From a checkpoint of a small contrastive audio-text model: 26041 training examples.
Rows from block 3 of the audio encoder of a small contrastive audio-text model, named by matrix and row number. Rows with one number within an expert belong to one neuron, the router's apart. Each number is 128 + 24 x the weight over its row's rms, rounded and kept within 0 to 255. All counts start at 0. Numbers have three digits each. After the name is the row's rms in percent of the matrix's.
Before each expert's rows are labels from the 100 clips, of 14848, where the router gives the expert most weight on average: "top examples" is what is common among them; "loudest" is the band of the loudest frequency at the time of the peak. Only what is clearly more common there than usual is listed. The data: short read English sentences (LibriTTS-R). In brackets: how many of the 100, against the usual share in percent.
# router: slot weights (encoder.blocks.3.mlp.router.weight, 64x192), inputs 0-191
# up: expert up (encoder.blocks.3.mlp.up, 32x48x192), inputs 0-191
# down: expert down (encoder.blocks.3.mlp.down, 32x192x48, transposed), outputs 0-191

# expert 19
top examples: the word "it" (33 vs 12.3); the word "was" (26 vs 9.5)
loudest: 250 to 500 Hz (34 vs 10.3)
router.38 103:119163083122080111140109153091138152094104153119128104137112121089169158123095121142165127173176154126104098073137133153132116101160137143095094145122160103146159109140155161113119127083095126156114117148124156146140132148127109145170129135128107130150122160168114135121168138085133162150124090116164143088140113129124130103129102137140106107128118164104095117101103103116131138184120133162174103125112158176054128121138165115127151123122106109103151126135154117134144141071135125093146131120135139115115109147118141147132112124148149139150163121110106090070114142082130124118
router.39 102:121153080124079116137108149087145159104110152109124110136118118083174162124098119141165129183178146130104102075144136158135111113151144142100089139127168111139169104136152167117134124079103135158126115149129157152133129147138105145167140118133108130153123159169107127121161147089138178149110102117164145083143124123122140099121116138136108108139124156093102106113104102102119132173120124157176098106105159170060140112135169115121143114118098110109147121130152105126137137073137137104149131120130140113128118139118140150128118122151155136148163104123097091072130135084129127126
up.0 102:135135107150116140162119147094118162117123160128141119102105121121128141137119089121122127119137127129124129112145149144113118125124092114090097102095103135092159183109158117143131161134115130148119136132110122094074129154159084089127137116140163183136150150155127106109127209135146146121131116149101128176148144094122074139109120129129120143177166150157111119129182158099067110194125150094144154106123111106134134124173100129145135089126114114139117130124149100146100143130137167165113128145123140143104138131094115131091108106113129131123100114191168107110172105086124120118
down.0 104:159093141114139126133145140182139120084172095114115121113132141148102121123140113152065104114077128125145129157184122088086055140143139106116118125177078139097117112124098104125127093139159111141095115143117073131154099136114129134113130160148164117111068096152156153138078119165141079115182085135113093156134130098137129132147146143106146134157152101135140125091110148142131171108090161110134125175126136167163094113161154133152161145105139114155150140106105123140151128151106090136160140153131133133113120154132128154133114115115125122123130132142137128137131130136127136140
up.1 107:093114126156090134170157143127125099138105129153112153082148123117094158127117126066137097070095115097108102141157140109122158127127155124079140131155120129111118125100102099124130102176119118151093143098115109111127068104112131158077114151156167139149149105108114091134160111128106152090083174169145113171128119114127151115145134133171158127127119124126130145134123141147118122146120149124153110146142120129113166139158174115091135120156117118115085131144148141122117086139144106170083144114130155081131135128139119089148146156149108143134115111133154104091139123193141106171
down.1 123:133108129172121119144158153124134113150143093160116137125147120118089091130140140087113146098117097092124136138103140126135144117135112134109132150134161126109124087160086159165145106142110075167102142114149120111148132134092173136108156144151148113083100108097132122175125117089151115156137144141114124185085106156136160116131105123110169111140128109085121154172143095162140116099152173122109139120128100125135106141073109146075113131149098105144103124135136148082146132110092094099123136148099145148170096132136100137105140148138126104095112104124143165147125151168113139200
up.2 093:120100152143104125156153132188159124123126089185098151050106136115136136146129132106144115106107141127108120178127149106136112115134156110129119151142141115102122151125092080131142110157143124147121076092125120081169120142113091111151117170135141127116128113115107133134170138096133157139097187164170134145115085106130147107172128127171166142110140124130141157141160132138148119174132112131109112136148118144107096144167152085075123141119134111112105149127113157131104099119110088121108125099098123116170141137113112116078119134144146095129087153124163084132132110146128093154
down.2 094:112104131161158075125133164149109096106155144139128137177160128113107116138154141104121102121098086097169145120132128110146156114173133109130139154142134131139089095172122122138124100141090096157089169131138105145118106135095159148120136147137115082132124094112141130163117104091152133165130115128106166138082137121104125132110095105116136073133110140127121096143116073146118101118140147140137171118119128154128138072077113157122128123180133079095116135184143132086127146130127115125131151166109173121136108137179129140156123165113099098106123120128103151143141154160136161163
up.3 092:115140113101095113150170126111123103132124170142133158121143137103101166154102148102126116097114119106087104144137161099135183127120152132091133110148157114120112097117097134148148109193112126146109151070116121111104094083127125166093155103163130125157144117123118123150132104149108166108066164197121115139131106086163161126147114113173149126142101138115135157156116141121110109123133151152146121131131120138124142122135167115131143113131119117083106117126166145121123098145143116187112135135109142078126131110160143086138140159166087135143108123133131124086185128176126114152
down.3 100:119092114174124123160135143133112105119138116137094152124118115129068090123133102072109147121131071095121148151131144140153133128117105123098147141150133135109131097167097168171127088149098083160080163123134128080150119125118152138107157148178145113086109100089135104152142099089148104142139128167134125158099127149153142101152125131123163095138124119118110161145125095129137116133116170109127132145140125125135125142116112141067091122145100128138095150155122150073155139129132122087143147145116153150156119138120109144118152148148152126114092105161134181141139141185118130186
up.4 099:111096116149079120124165141161155105136131121152111152097129134107135135165121114139142146104107140151105106180150167096105140147138136112132142137105119111089114116125127087118110111153139146142136119041088142071140139140174082123149119167172125154124108107140101106114131124128151165146096143155121113170153083094135120092157155106147118160136153132170133166133159191114127126164115127158133127124135109132166122133157148081108125116104105096127120102123161131138108090140124094137127133132107116125152112133129137123083095126148085113123091146140185091113159120120116102142
down.4 096:119105134136103102144122112176127088086169131108091160144143112098096140124094159133120126142119119118119109163177128107105120157169147090109133130183120124103091080145100125132159048168102112173078133082136112110142110122066110131128110109143147102137111099093148149148094077124138116134142143156132147126111159086136142095145129131156110100156121128117115130143113113142151140128121166162144109153105146140114121098128128123118139161143090113099154135156111121085157133177123095147131157140127160125116151153150141138158143155145103151154127128131105134097139144157116153165
up.5 098:147139079135141119157150145108173132115128122113121129104128153098160117130119120138106119150129152142114110104144116122121125102143147115121078151131163110132146145155161143102126136075130123149125110174122099162151129171141087179151173131151112126106098132176136118150161148112137174147119098145167157115121125128118104086089115093127119119162139149132110112111116110108096123104117129107177145098132145169135122116142159112100152094136139098146167138120149090129098136081144139166120128114130142102122085105157149137095036122136141103142136064137126098142140158079123151131
down.5 086:111155124109190068102164125129161147133137125162141116154133149120171130124165120143118088122131111133133097111124126100127139141137146124111152119110145155132135101145142127131127119109136128112149133128105164173107112125101139158121100147107118122138134140158170137116105109139143125102133095090104161110117137116116130142081170104106097143150167106134152093128092159159154138087150115157108127109098145137135115128113160111148130133088170112092203113089145065158117134085119105141112118138133131125115132118188171120157093091115150078117154140088127100119119180105144152092
up.6 083:146145095100080137130132133095168129163152120149134150135150123130167136137133125124126128092138126135097129110133160156081136141124112094128117126135136129133150093112148145058130141096131134124134166146116121111144070130165104136103133094111126142144113138134053108107192155116126187113072156145187115113161131125094141114115153124112128155159143122124142133160150173102102160096137100127135127089097125109106145151117117114074113101120132110139136129122126105131072123143157149128092136137120123099149108079130142131097109128162114156158118103118146064147095136125161123142
down.6 076:126128094117141122080155089162151114108155150132116131132130108134141110131149096162094100153149112134138131137149117139154134137143119101124159107123129170132123125131130114145116120146133132146137118094116161133075129121137107145094144144111111114136154095158143120093134142170129102097146108120129138107147165108123103139087162094084084133170172128198109128119108151116172146138116133130077152107083157129177102078111117118111097121116119145077166100096144096153127157133186093126151131159141149098075112124171159143169080139148133121145152110116114132148113126121135157100
up.7 098:152143084141159124156155140123180150113124137110131125124121156103157122131137122140088124156128134151119122107127122126113111082151144120112069149104163098117148133156154131100111137075145117147131116159123107167139128164150088159165172143137115130100085128177155124157147144128143165153133080145148162121115102134117077094100111101131128123156144145129117112126116111124094134095114137126154147110130133162140101118139150096100135111140143104146161130112149103134106149082126134149129124117138133112139095125148159140097013111126141083128123068129119098139139153083111145127
down.7 090:103152126129200080099165126113175131143128112142145118154129153136169108120176132145125088133130125151132119102107123103134156123145150122136139112104146142128145109146134131136140131098153144122166117122122162171100103125104142130122091149090123149131144145145174123106127111158134103106145117100081154133106132149116117141083139113115075142110165087120143099131108153187147139113161108149092113092124142109145104121106155123120114160095164101104188088105157074148107122077096109136114128135144119104144111114173149129144112111106145089097161141084138121120116174115133161104
up.8 088:118122120116102154127104129102121154144121113154106131106096131128114160111125137088131128122068113157107123140157125154117093128118139098099122131145080136075129166103147106084129133101134142120138095165111126089123096114138087131077100160133182158141147148138082095096141162117143145104131143153174118111162151113114109116142166138125143134105181064131134119136135135128134154145131094110122126139125132085117140136181141145102119113117174146153098161132088123156089142140167168154090135138144146104160158098078147118096155102161120149127123119123168099119121112140151095127
down.8 084:174113077110124102107136116186141123083191119109100142107103118124106107152155087154100129121147103134137144163153136147141074142127118093128130123159128130142095153124120108126089114135156109135141139166105110122117110146163120144121157131137094102133098116157107117122146154161160125125172099173154117111131146122105107148153142112098141117149137137170141140122112110080112115131077079142112167135136133153181085082145124110127114099124133098122120175095126119128101154145181135105143144155116155128113123096131135167096056143153121109125121123112163165155126128126122142098
up.9 104:120170115130133132140123128077108161168113142168141100123144110109125157115119140140145095124135158135121119082120175156106151137139085155114104099058156161129125132135128142148114157155104103138158125113165135138066146094136136112126154087093131162128131161115156153100117164137108116081084143115076116141135131121110123152087146177164118142152155173127101125178173125098128109146154153103085119067109112116095109115123099132132116104102121157103122073131160097137129144138134133157143141125166101140108136129139121121092129125130124108145122122128157106099124144111123138168
down.9 112:125144127139152124132096138162082100122154127130140133127114107129098138185103127150087139108075142110170106133181158120095091151168119123081149127132086126111086105169124083147121119181115121172136139122128087118124097138127112131147133133132125131087083098128138145139070128132154122132152092148103135157124130083117127137092131132126126127164137139154079133139143115114114113112106172124142153141136140185154108104147143143170207124114112123105126096120129141113139136162116103154171141145105118174098155139131138156108120144128111119138099101154117134110160134104080140144

# expert 3
top examples: the word "you" (47 vs 15); the word "to" (38 vs 14.4); the word "i" (38 vs 18.4)
loudest: 250 to 500 Hz (40 vs 10.3)
router.6 073:150161116114139159119160150141136139131082152160202142135157151153125171156141141124135151118122137122133117095125149097110131134059089145119116104090123088160140116109131115115141124126163110126125123114099145126145130127171127142164157095146120108145124124167109124126149138122076152118154114166149150150144088102139147125178110147152139147121100170127120157134141120109122134163124137149157140121165143146096093172158138093113133137113153117096081105089151174137131104102113106093130097122125065115097136130102111076120131108137124124106106125127105101079144105124094073144
router.7 072:147160105106138161115153146141127131128086153157199143132149151149131168156142145126131147120125139120131115098126143092104135141056096146112106100088122096155142123106135122118146139115166112128124122120095138126144130126171122141155158102146117104143125125164108120128149135117082153117156122171152145150141085103136152133180117149153130143126110166127120160130148122098117130169131139147148138117166139138086094175158140089119137142117154118097080100088146172141134100100111100089129093129120063120104129123102111074118132116134116119105105132133095109091146101128090072140
up.3 113:192116095097143117170101148107117208102126140128125102116134129153148123088162093143112122157114108151131136084100122125145113139075107091163084105122140127159186133128143144104118130112121119055089143180099126151131097123149135132117152108143130115139135173135150125095114122146090119117130116133131130107164172136103113166150122178155141128133115105116176099128127137150129140120106079134118121154144137133108135124128119133140103108139172143154149157132081101116122172081130191153111077131151123115140119130130113128123110116101140118144124130151143136156128149132143133085
down.3 120:110088144159135084156074116144135142098146096132091097164104135134108097111126143119127096160086100134145115137127091143166107131157137090119107170140105107066140113178139115146117120109098124156096133139130120095114124155089113115114124176135125142120132100100159158163087137098177074155181070109113184132111151124122134121129114121117125072113164104138130126090088119157144150144137106136141112166114144112133120101117131188150118124143111101143125137154149120118137164117139144110142133153124181163161137143117136167114140118103139139142122147130130147140130136126152163127
up.4 083:145160099077128171138067093103127166124139160113110115139149141130138120140119123109095155143127120122172125082119105132139129135075127165127132121152130129151176124080136160116137140107123139062126132162130186110129108104140132158125129124170135119136164153175117095151132141152103154112106135130127089114169164155152128137148096147140158151118096115080145145142098118134105122101121136139114138139101165109094133145104094145152132119116147148099117105081097101137138161124119157155125092145125134117129121118136117087131145109142074144142165076160085130122156097135104119078
down.4 072:149113138124150154180147102112102135108122148104090087111134134171084174116102137110108131149097117111123146116154094108130094114121137157115107114160107120130130172137121138135155134151106124152114161132143087109129125121149154109112163127135166128107110132086151152149107131153101057106140102126115123131113147136151115135111121164094155053144117088124113108117112101130081152134173161086192130145129147126146149105156153180138134113129129153155128140144139117134149100139099124156139130079118130136094118146114112123159144130109155170101142071137104158155164088120141151157
up.5 094:164125128137126159135115122121119161147093111153186126081128130169110120093182131099105110095096147126126140131129139133075111124095128122111094083119089144112170148093123096112113149127166094098095108159143117118126112097122113112110131119148161163099124117156131113101135149134102125106159119135144145172140161161107099149150143162152161140125174113150124139107144137143104140157133158098111147143157099116127120199163091087130173139133162148152083133109106151116119147120140116126107116107131111122114146137090095093137151090093107106120093113149168086094126112137141112151
down.5 089:137097171164159081152096148132095105115128073126140134153134096131123158123107149165139061119109145118155114157140147112131111163185149108121124159122091113109117116173124105129107106177090119158061145125126117139128093111102125130140091142127128137148121087105140152143076078116160097154137121095109185157122122079091157168094114126137115084148124137139132120116120158127120133140133118136146087119099124152111153118108170142151166133122107113129151122176151139095150129095114093144142157136109117142125147157135160130126167127114120140161120154142117116112120153128141145156
up.6 090:150151108066102166125122103119130152147115152123136121118136127140148137140116148142112155137130151135156128084144119124114135124084128129127124101154117121138147128066143126084127143092145148074126121144096182114149130091160099157130123094162134110137159151179120096119145120164077160095108142134155084111203142161138127144156142142141132156116105114118128159130101150111115140121116134144127136117097148106102137180137107137142145153085158152109130099081136139182130133128147146157121118147118109085116102133126134102149125100155076148137159097134095101103150092130135089080
down.6 087:177095132146142165152122102127086096126137121105122105097132106165070159153112133106068129141116088121161149114180102142131103128131136125126156126168099132124100170149103123144125119139101085116088138161120081118117080135156152129096138139126125106115138108096146155158125083132114099100144142147143126124089129118125147124105106169121159100173115136127133117134137099136140145116140153081128114137132164149140138113165129165133118114150119152129122152157105154096175101151128108123131148142128143112104131155084141114178164153124152198111146088129083171160145123143117136134
up.7 090:161155146096119153133115129108121111139106115095168163064102142114165165157125133116169152125123179124146128126145136097120124104120141134100143122144110112167103150087112090095121138131120123117119127131094136120170113116129094148140114122174123123153153132157130110156141135149114159108099149156157135153164078115126150141134114155131145144139095142132123164115146119092089093159119139121176137103125161153117130162183142139132161145111113075111099124111139147172112068130157145180110129136086099095094113139117129110114131149141104129118103104149126084112156084101128066135
down.7 091:148103173162122135154106134128103146112128126104123145138105144153112109144108139110095118125114091140147138128100138129126110114148113148098139158143145118115072133159099114160158131157072085150118147101126090113131150152091136129156118142134137139113097127093133159200098121105160117169132107163093143172096098100122150148123081139110156126147135154106124153169175106130113094123129161131113155131137094136129104098098122174113138101149100096156070134114130177086159131125102137108164137172115125117145128147104136171092134139113120124133093104146133173156150105123116112165
up.8 112:128142134130131132092112083123115144148109100170168125104102148163106092123183123103120133107150146161109094152114141146101147145107150139129105084114116139077151144110142091150139126159192112094138091126134121128095131115130128107119137118111122153113171097148134109093114152146128123117160108128114157134132153153136112127144161119137124129089177092148112148096121142164123135149139140113100127133184096099136130169140107053145187151119146172117084131108136126129122155152146128132111128109134135135143154125132104103155144083077127100109088149128179102095165107100114126145
down.8 109:098097185148154067132080115147116124104098092118129109159128106153108151113124129138143078119103136108167118149125129137155115169159147136126127143158074134085128102147089104174108134170102148137101124121141129099095110119054136103118095137128145147123139095100146157131074111124154088121163081090103153159128163126116179182134118119126122096125138149148128155105120157146156133132149151156110097146092119118115136105106128151161131124121095113139118131150140135105173139123114113112160142164149127130121148161155135127138172127116102147152117153156124135103108126132145161146
up.9 091:164117107069129135126121103141135158129154094177132097146121117150175116112160133148125119132102161182144108106119136108101117164117087090153096143124101116115147131107145101083114110082156119082126135142083120106158144110160126160130144115143120090106108142167137147083114130147101135108141134122122114104171119126116127139154172125116144191157162105143167117130113165125165169121112083144116113123117131141121093165124142124145112156117190134170128103099104100151131151111158127164129101148159103113135105147127126135121094087138105097129144138116149102161102139109162109100
down.9 095:139099166140188082136087146158145125098162091147121123164170115152143134113163139172128101123090136123175103109115108128107112144138114082170142153122088132109123119178150108132122131090128134133110134156133112154122119174084160121144096124109129119123100144119146134150078108132124103157173089076117138158079161123088126149113123116110104118135168142124160111125140129175153154080145112130117121147135101141117096128077081163154143129095139113112148147138125139089149148106089121100137097146108112164114145134133122158126114119084124104115125158135112144129110159136140156120
up.10 099:171145096097136122153135131104116177130106144152163098089143154088122146125158146133115120111113169116123129104102153091113129128130119150104073117118164101110154114120098118146157151148111095121113105129163123128110143140128124140150163120168171128117123145171173155144111162151102113121120113156099126175127102132140116151140098147178166136138141153112113140141141111129124097136134168117148167094143123134097079139125143105152149099116127105148114104095150120126127139095111148195137114130130107119124113138145084085069106128108089070124090090145153091091149107114133118167
down.10 097:110104121167151124147095150142096098116151131123130102126127105103110144155068138167104141132106146124168106127175142123123109157189130115122115154128131092122097119182155113131107110160095161170118160128135077146132110147143089118157148120118107128122083116131158157160069130137141121139132095147095133150103102084130125128145126130146151109204160143149088126126133111103087115122083139116162127160128109166139132081126142154162168102120103090137137089140116142108162127139116119165174141131110137150115153169152134157115114159113111117119130100134123144122134147108113159151
up.11 105:211138130113158132182133110104122145120102142080159117091118174133153176155130154152108141162114136153149142086124120091098132108100116143124101113135151089135129134122111137120154154127114104114127117130100104135106128143146113133156151105142135139143119145159180157176128134186101140135125112177122133155116104109142096132126065166164143132162118127090120129128137110115090104123136135138170127095129127133110105143141131151146148089113146107150146109089148125133129111083110181165126109143114095117098127136152142102097098117079112116121114070155090114122152137093123110114
down.11 102:138098154140174120154067106121086126112158158111109108142136136125085132149068143164080140148080111140167132117138105133149111132142122124151115155157143085125087157165143114119126132142090149145116146136143106119161122140129113116149143141113126125116086156081159141162087100124115102123098116142093130110131142121115134125124111168157141092131109139132120110188157085123070106089097119108138168172136131148101147083128117164154138107125137103113129122172093149125129146154119141161156133134128146116135109127142119151120113181113094149112128113146092169182147131123104156113
up.12 091:138192154115171127140146120122122121160085091151166153078141139130173132153154142119151101110107184112163108097095123106104131111120143141121132130137155126157120143131103095117122164143139101105121100156128122157143114119110150165132122110128120116113173120126148134131163126125074145116098178134154155144124112161115136147108128167182182150136114151107123115142157108124114077126161137103118131087121111119105128186114138115121162159128149139103109125121134140119104116116119118161078116096093098127097095129145127042117137140120094109136105123131085081118120134105130124148
down.12 092:134127144154189099128103116133102109111162098137106141126129100150079150164100137133080130141105113112161112131149135117130074128159147120102152110143092099117078108198080127125127125152118120168118117148161106133141103128099149117131105114103145130105106117077141133176108090119149059114140105102113155124100121080085150164076128158124148096163125126119139171167138116131116137092135164135146138125117154155143116096113129137116161122146135141100155134157113157094164142156122105114137162112129124169146158125142134162147142133118136135140104098124102162133142133120096166141

# expert 31
top examples: the word "chapter" (28 vs 0.5)
loudest: 250 to 500 Hz (30 vs 10.3)
router.62 106:137131159135147193130143131157128113172133094131146117108100139124108087163116151137102186143103154149152138144111136112081109080148133153144137144110122095127100154150133103113122169116184120123179104115143122134174159134153121108168111145097109129082098130121151148154118134125142132130137128116112123161122069141135109121112145161127129149124135140121108140137144093116082120121108155131114137106133077138159086165123116153103167161111156117141121092122146167152145110103087089127160118114120089152134077160085128147118111133117112092094129133105109138154125109078084101138
router.63 110:144128117100138134106123165166098158135138120144165126126091141130097115099168109164113166146117119163135164159103169126137113112119112136161134130087133134160121108148100114118105129121135097068130144131138130150162134071160157124141136133110092090141106129121118143118109108110132114154147105115109150123134096130119111145185147180126133135065082149149126118144119103113128131134083126167109145143155090137137083142131126118143131160108187105133092143147126154119147159098129105117170114149149081108146123142084116154123128132117109069097122176098131156153115134117108065137
up.0 097:130115161178163114125138160138138138134106114156124118111098162155127108110170140128121107145110121175129120124095109133133134106119141121157119148118159135125131150139157137126132130105169121113151085177145109182106146161105146116098125132085111121107120122095150131120141121145117124127139128135127145113111144164110109111122134148143127108105185068077135070122131127184154119097161081111080089140156099095130132119105154141091127124106173166155151157138107112113110157052101148112112114084136139139156137120144140128137101107098169109101149130098147140140096175128153161122
down.0 100:101089153155106153134110116118125124125139139106118136134131140174090116127146123064114152095142059114125138118159098149133134125083106165119165112163116141133130137109139135116152124111134120156126158150114120096140123123134154115105114166149152160127140140103118069162140151130133126128148160155126100155113126153144135090144123167119146110108152119082115151152154109157101113124147139126152146156167108089138168125133134149075127108158118114143089151143085152107138082158112125102106154143098167095151129121088119132136153156103124187068123082129153178153144119152110092132
up.1 095:134104095117116157131109115145137122099154137153099127100158134138109141111142134104101123103137100119123171117152109145113123104097115114143116112191112141160133154109116134087173105087143134130118107174157132114146132135127138122133157113126146094147141143134108089125150127132082118091123189152161087122117162178149144092173135134137167144130132127085133130175134121144144151105145105108146167152159134103085132112166119117086110138146144107126103160135061128164142106154180125132129133100117153063128160135116098105146106167167109125102141108125112137161114108161158092118
down.1 097:118094102091138132089102109172160138106167155131095138175150136103096131092135169142112128139091111115138160124119078133137080133151117116135135167177117102138126068131083128132145114101119140155132110163151156111137185137092122163148135129144145078141091113157103150157118109112156107145160088131122120113103114126125109132125134116110154073122134159122117120165100099118153133110128124146132154159089104120109081085104118160118112125151131127121122121137128123147156163139161130120174110162149171113148115126143152144123108138140085121151176113124075156168101127132150127117
up.2 084:147127157162150098140168152158188154141101126128111138123096180135135117101152127122129111154118113168108141154081103113123121099114153116140125133095151153083150109131145143168136139126172131115150073138116111151106143147103112112080114126106130160111111130107156140134138139138126123151133123150123145114122142140108100120111124138142118123093171064105153119123135132158160144112170089112087097154157101098148112124123159124078088112085149141153157154116148113125072127065102142108101099098127135152163138097128135121101112087121182100127117138114161129120103167126110161126
down.2 092:119128127162081145137120117110103093119152138125106150110101097145072131149128118081118141092153071089098117144150136144127119134100130143098172099155128136120134103139102137127151091149107096176123166125102120102143095128121148108076137122179153134122143128100108087129116107138124102110150165153137104132129130149139158092144157141123135112134109103094100183166145126147142145139140155119154116132146132101136144125156141136090125121126109131120089146165088126106151112155128095096114171146117155117125150124103114144142171146155155160097126071132161191107146123181117129171
up.3 109:148147141090101173122157118114112124152100144142143152084131118145131169172112132114145133103135149102142127123135135128166144138111132140095145108138104139138124146100106095130126139159126119111125140087090162088155110112161125150115134124189162112123156136128085112115131125110094134118101181136152120126170117119108167156129137135138157148110094147148125191147137141095135126170115145113138153120134184143118135180170148116137113128143116129124043117117142143148124095147149122162122131138104096112111091128082098107109153142154122165150092121161137117121147063152120072140
down.3 107:160094131173145126154137163127130133107135102124123146102135149143112102134165104110086146108119080111135163123108127105123130101103130122124126141125151116154146104147102128122158109107121081135085141144137105155171122164127177121123146158169136126079103141118146121172142125097130113159151152151113120185074105147130111116136087139136159119140115104093159123163162104170122112131151131097125154117146104145136094139112133137099098136126131097164109163136087163101143112086064117099120119126086123163152098177093101139125119143115147096078118101135130164158129131156113132167
up.4 083:124130116077112187102126105161136132159137110151130110115098170129144107149184126129107166113109154169122122131104144116132093112132121145131134148095117109133117177125134074109143148114162114098182116135162125135130165128181112146171142177109107107130122124177117136110130154146153137102128133114111116125136097150142105114141148126114153161110165133163126140119141113117118112129127116122112160128174106124136093138154144128130139129119138121147088124099115131186135126118156118161139135108188127103146110137112102145091067107103100096104144157102174122154130081068119079113
down.4 084:143126173149130125121103151130142134150136081111108146131135091138131124136107108147148091107111132132172124168136128177092108157157133119150162158119080156134110143134133107111105157121120127152143125129122147129143095150109136123115061163102155168122108150088100120136126164091180149145129134093135117161164172117070137153097122143100074174134148140131173134114182178108114153136113111137134133105100146130137137119117097149117142118127125108144156107129112112112109130127123152087141152153120101129152105102085118185096126114097142173153120133162147106136093115085121154096
up.5 111:166113153166148142153140147156148175139128109126104115100118166139119102098185127126130123166104118161126165144055113104130106090122120109160109146096146135125143128145120151141131136096168111099127097141153109146157154144106147107119127159123131133098113146094156134148139137103123123154132148137119141141106123168118080111136122151148134121094135086084153090153183108194126141136148113132099106143162103107154116140111112141078091139127156138160146144137105136104111139057084119103126086082129106148160117138092099134130111124095163093104139121117125134152104150128107122140
down.5 098:115122135129085176169106125102072128139127138131120143111128109145098157147083123093126134115144094103123115128139130117141142126116111148070169138147107145143117143121111126112144117164070085133105167097097144079152116110133137139113126154171159137137158145089114090144111108126117130120100177139115097147136121122134164115162133174152153132132104137108113171169149130111121124163117158132160128126129149114120168130147167157127121125157113125136071122159116131110149086155119123145131162142120131091127106150070115134113194158135123186122101111136144164133139100152110077151
up.6 116:122138120098119114089169140143147117133135135135143165130118152154124136110156102112121108079156101150098132152123144118184160139121165146130141127142136156115135108110111138144136125158125130098143140114116135145128081092124143165052142148116122108171145101139052109086116113128139121120127125121147142068144139132134164135166146112110159125087094104144164119110089146150168158104119083121118119172156119117120152136145177084151114122126148135117101175118130117136114148146173149134098139140129157071164116052153125109136153119144137141132119153099156126125125137166147112121
down.6 116:094112141131125106110091164148145128115192129146091161133129134096130110133154099141147138104154113134112140140164133119097094134154108085143169122134102150152103094146133112103134125103133129140158151157167158153161130148092173121106098175129165125134121173104085079128118148106185125158118155086104125119121171100105137093137166133095091166115121112129165115152178134141136123134150109126133170147140145117149138073142116133086143132139128085116141134160101087122101110139131104101117162118084141110143135103110086172117114150143137127100114146127142148151137102116091126112
up.7 113:087130153138109134089110114124164119165120128114124140151080163140119123153109129130136158129125121176093083152145127151117126138128162152139152125112083158067102142121190110133147151141156174132196103110109142123098138129137079135087100152091125177140124131117104093124126146162158143137128110134124122089146134101131126099124149122119098139080167081135135150109114138130149147121141103118127112175183102093137147113145156124129159109083142142122136126109138099146100109152138156124116142128144146130161160070120151141134138091130152165129120147102173125124142126088098131095
down.7 122:134108108150098102143117133139116102115157143113112167121118112134093143138141096149101131127133071135108110156173153106103105148140123110112155102130112123118121068174112127102111089127104093141097172123097111117156066117134141134090103140181129143146100145097098080107090080108149120157135114145132119155152131090104119099134155153113100139129115112132143144158145182135125165142088128149140136146123133146151142116165160130111137116118116112125149160157103127091107126130128093117112136158110128133155146126078139204138150138136127151128101127157175181122145154166093117142
up.8 094:171117089094118114150150075153148140130099150089155140146171158147117167124121110163119140159121124130107138144135120095089135170094127126145096100110102124091177095104121151115140122123166144089100130097084121106109118114175105136109134093179154171141095120138128131117099106150115110140146105145117085154161139098131077142128112104135126124153121113147144158111114162119106190119108150138161136151145127139125129186139127110172109119110131167151158112102148120120106115149113156133118090148161094151140157107143161137153112088103105145153103120165144122121162145142110155131
down.8 108:122079118142139099155117120134095107092157144101102150176134123152083142132129102120113130133124069125156142118136125108156144156095090123134136134143108152123147111142096143170152109160080088153092199101105104104128092137119165134133157135163132118123114116097133120143071106115133110164151098150079148162090157111140126111154101119135132080137103137114125139127130125155099140134125136154166143166135119137113146115089140165157140100146108127118113139173121144065115132150099125121119104155113134145113145125128112139153136153086119141142101126174105183158161151156104153143
up.9 093:177110108145129173170160145123112169147127134131128139104126152159113158124160140107110146161103077161134157128114131110133136121088104083122107127090139136115156109133101166124138123124118086096084166102073094089136077123203108125093153144188138148109114128115142132143123120094116154150126135166125138141120133136118090123132113140140165126137118083089147112176148141147116169133115125128144112132126117133141136199135135137110101127117173143136117141130123135099103143100106112123123075152139117135143111129070154121141142112125123152141124093159107143145155136143115069146
down.9 094:102121117106099130168105139117064145117126184119112097116112127103094160108080132095124134158105094138099128101153121098155131117138154148095128154155119114130133123131130142101147103142049091126086162122101139125149119105127109157118136127152173110151150153109125136122082073125124121122117141121128136115159131100130130134160143174157150092110096115114114118153098115114113139131078127151186117146119139143083165102148172142157104121147157119149110142176129123137154141144139153178135144161136153083145104135107154112120183143148110158142131120127123142111132119166136096165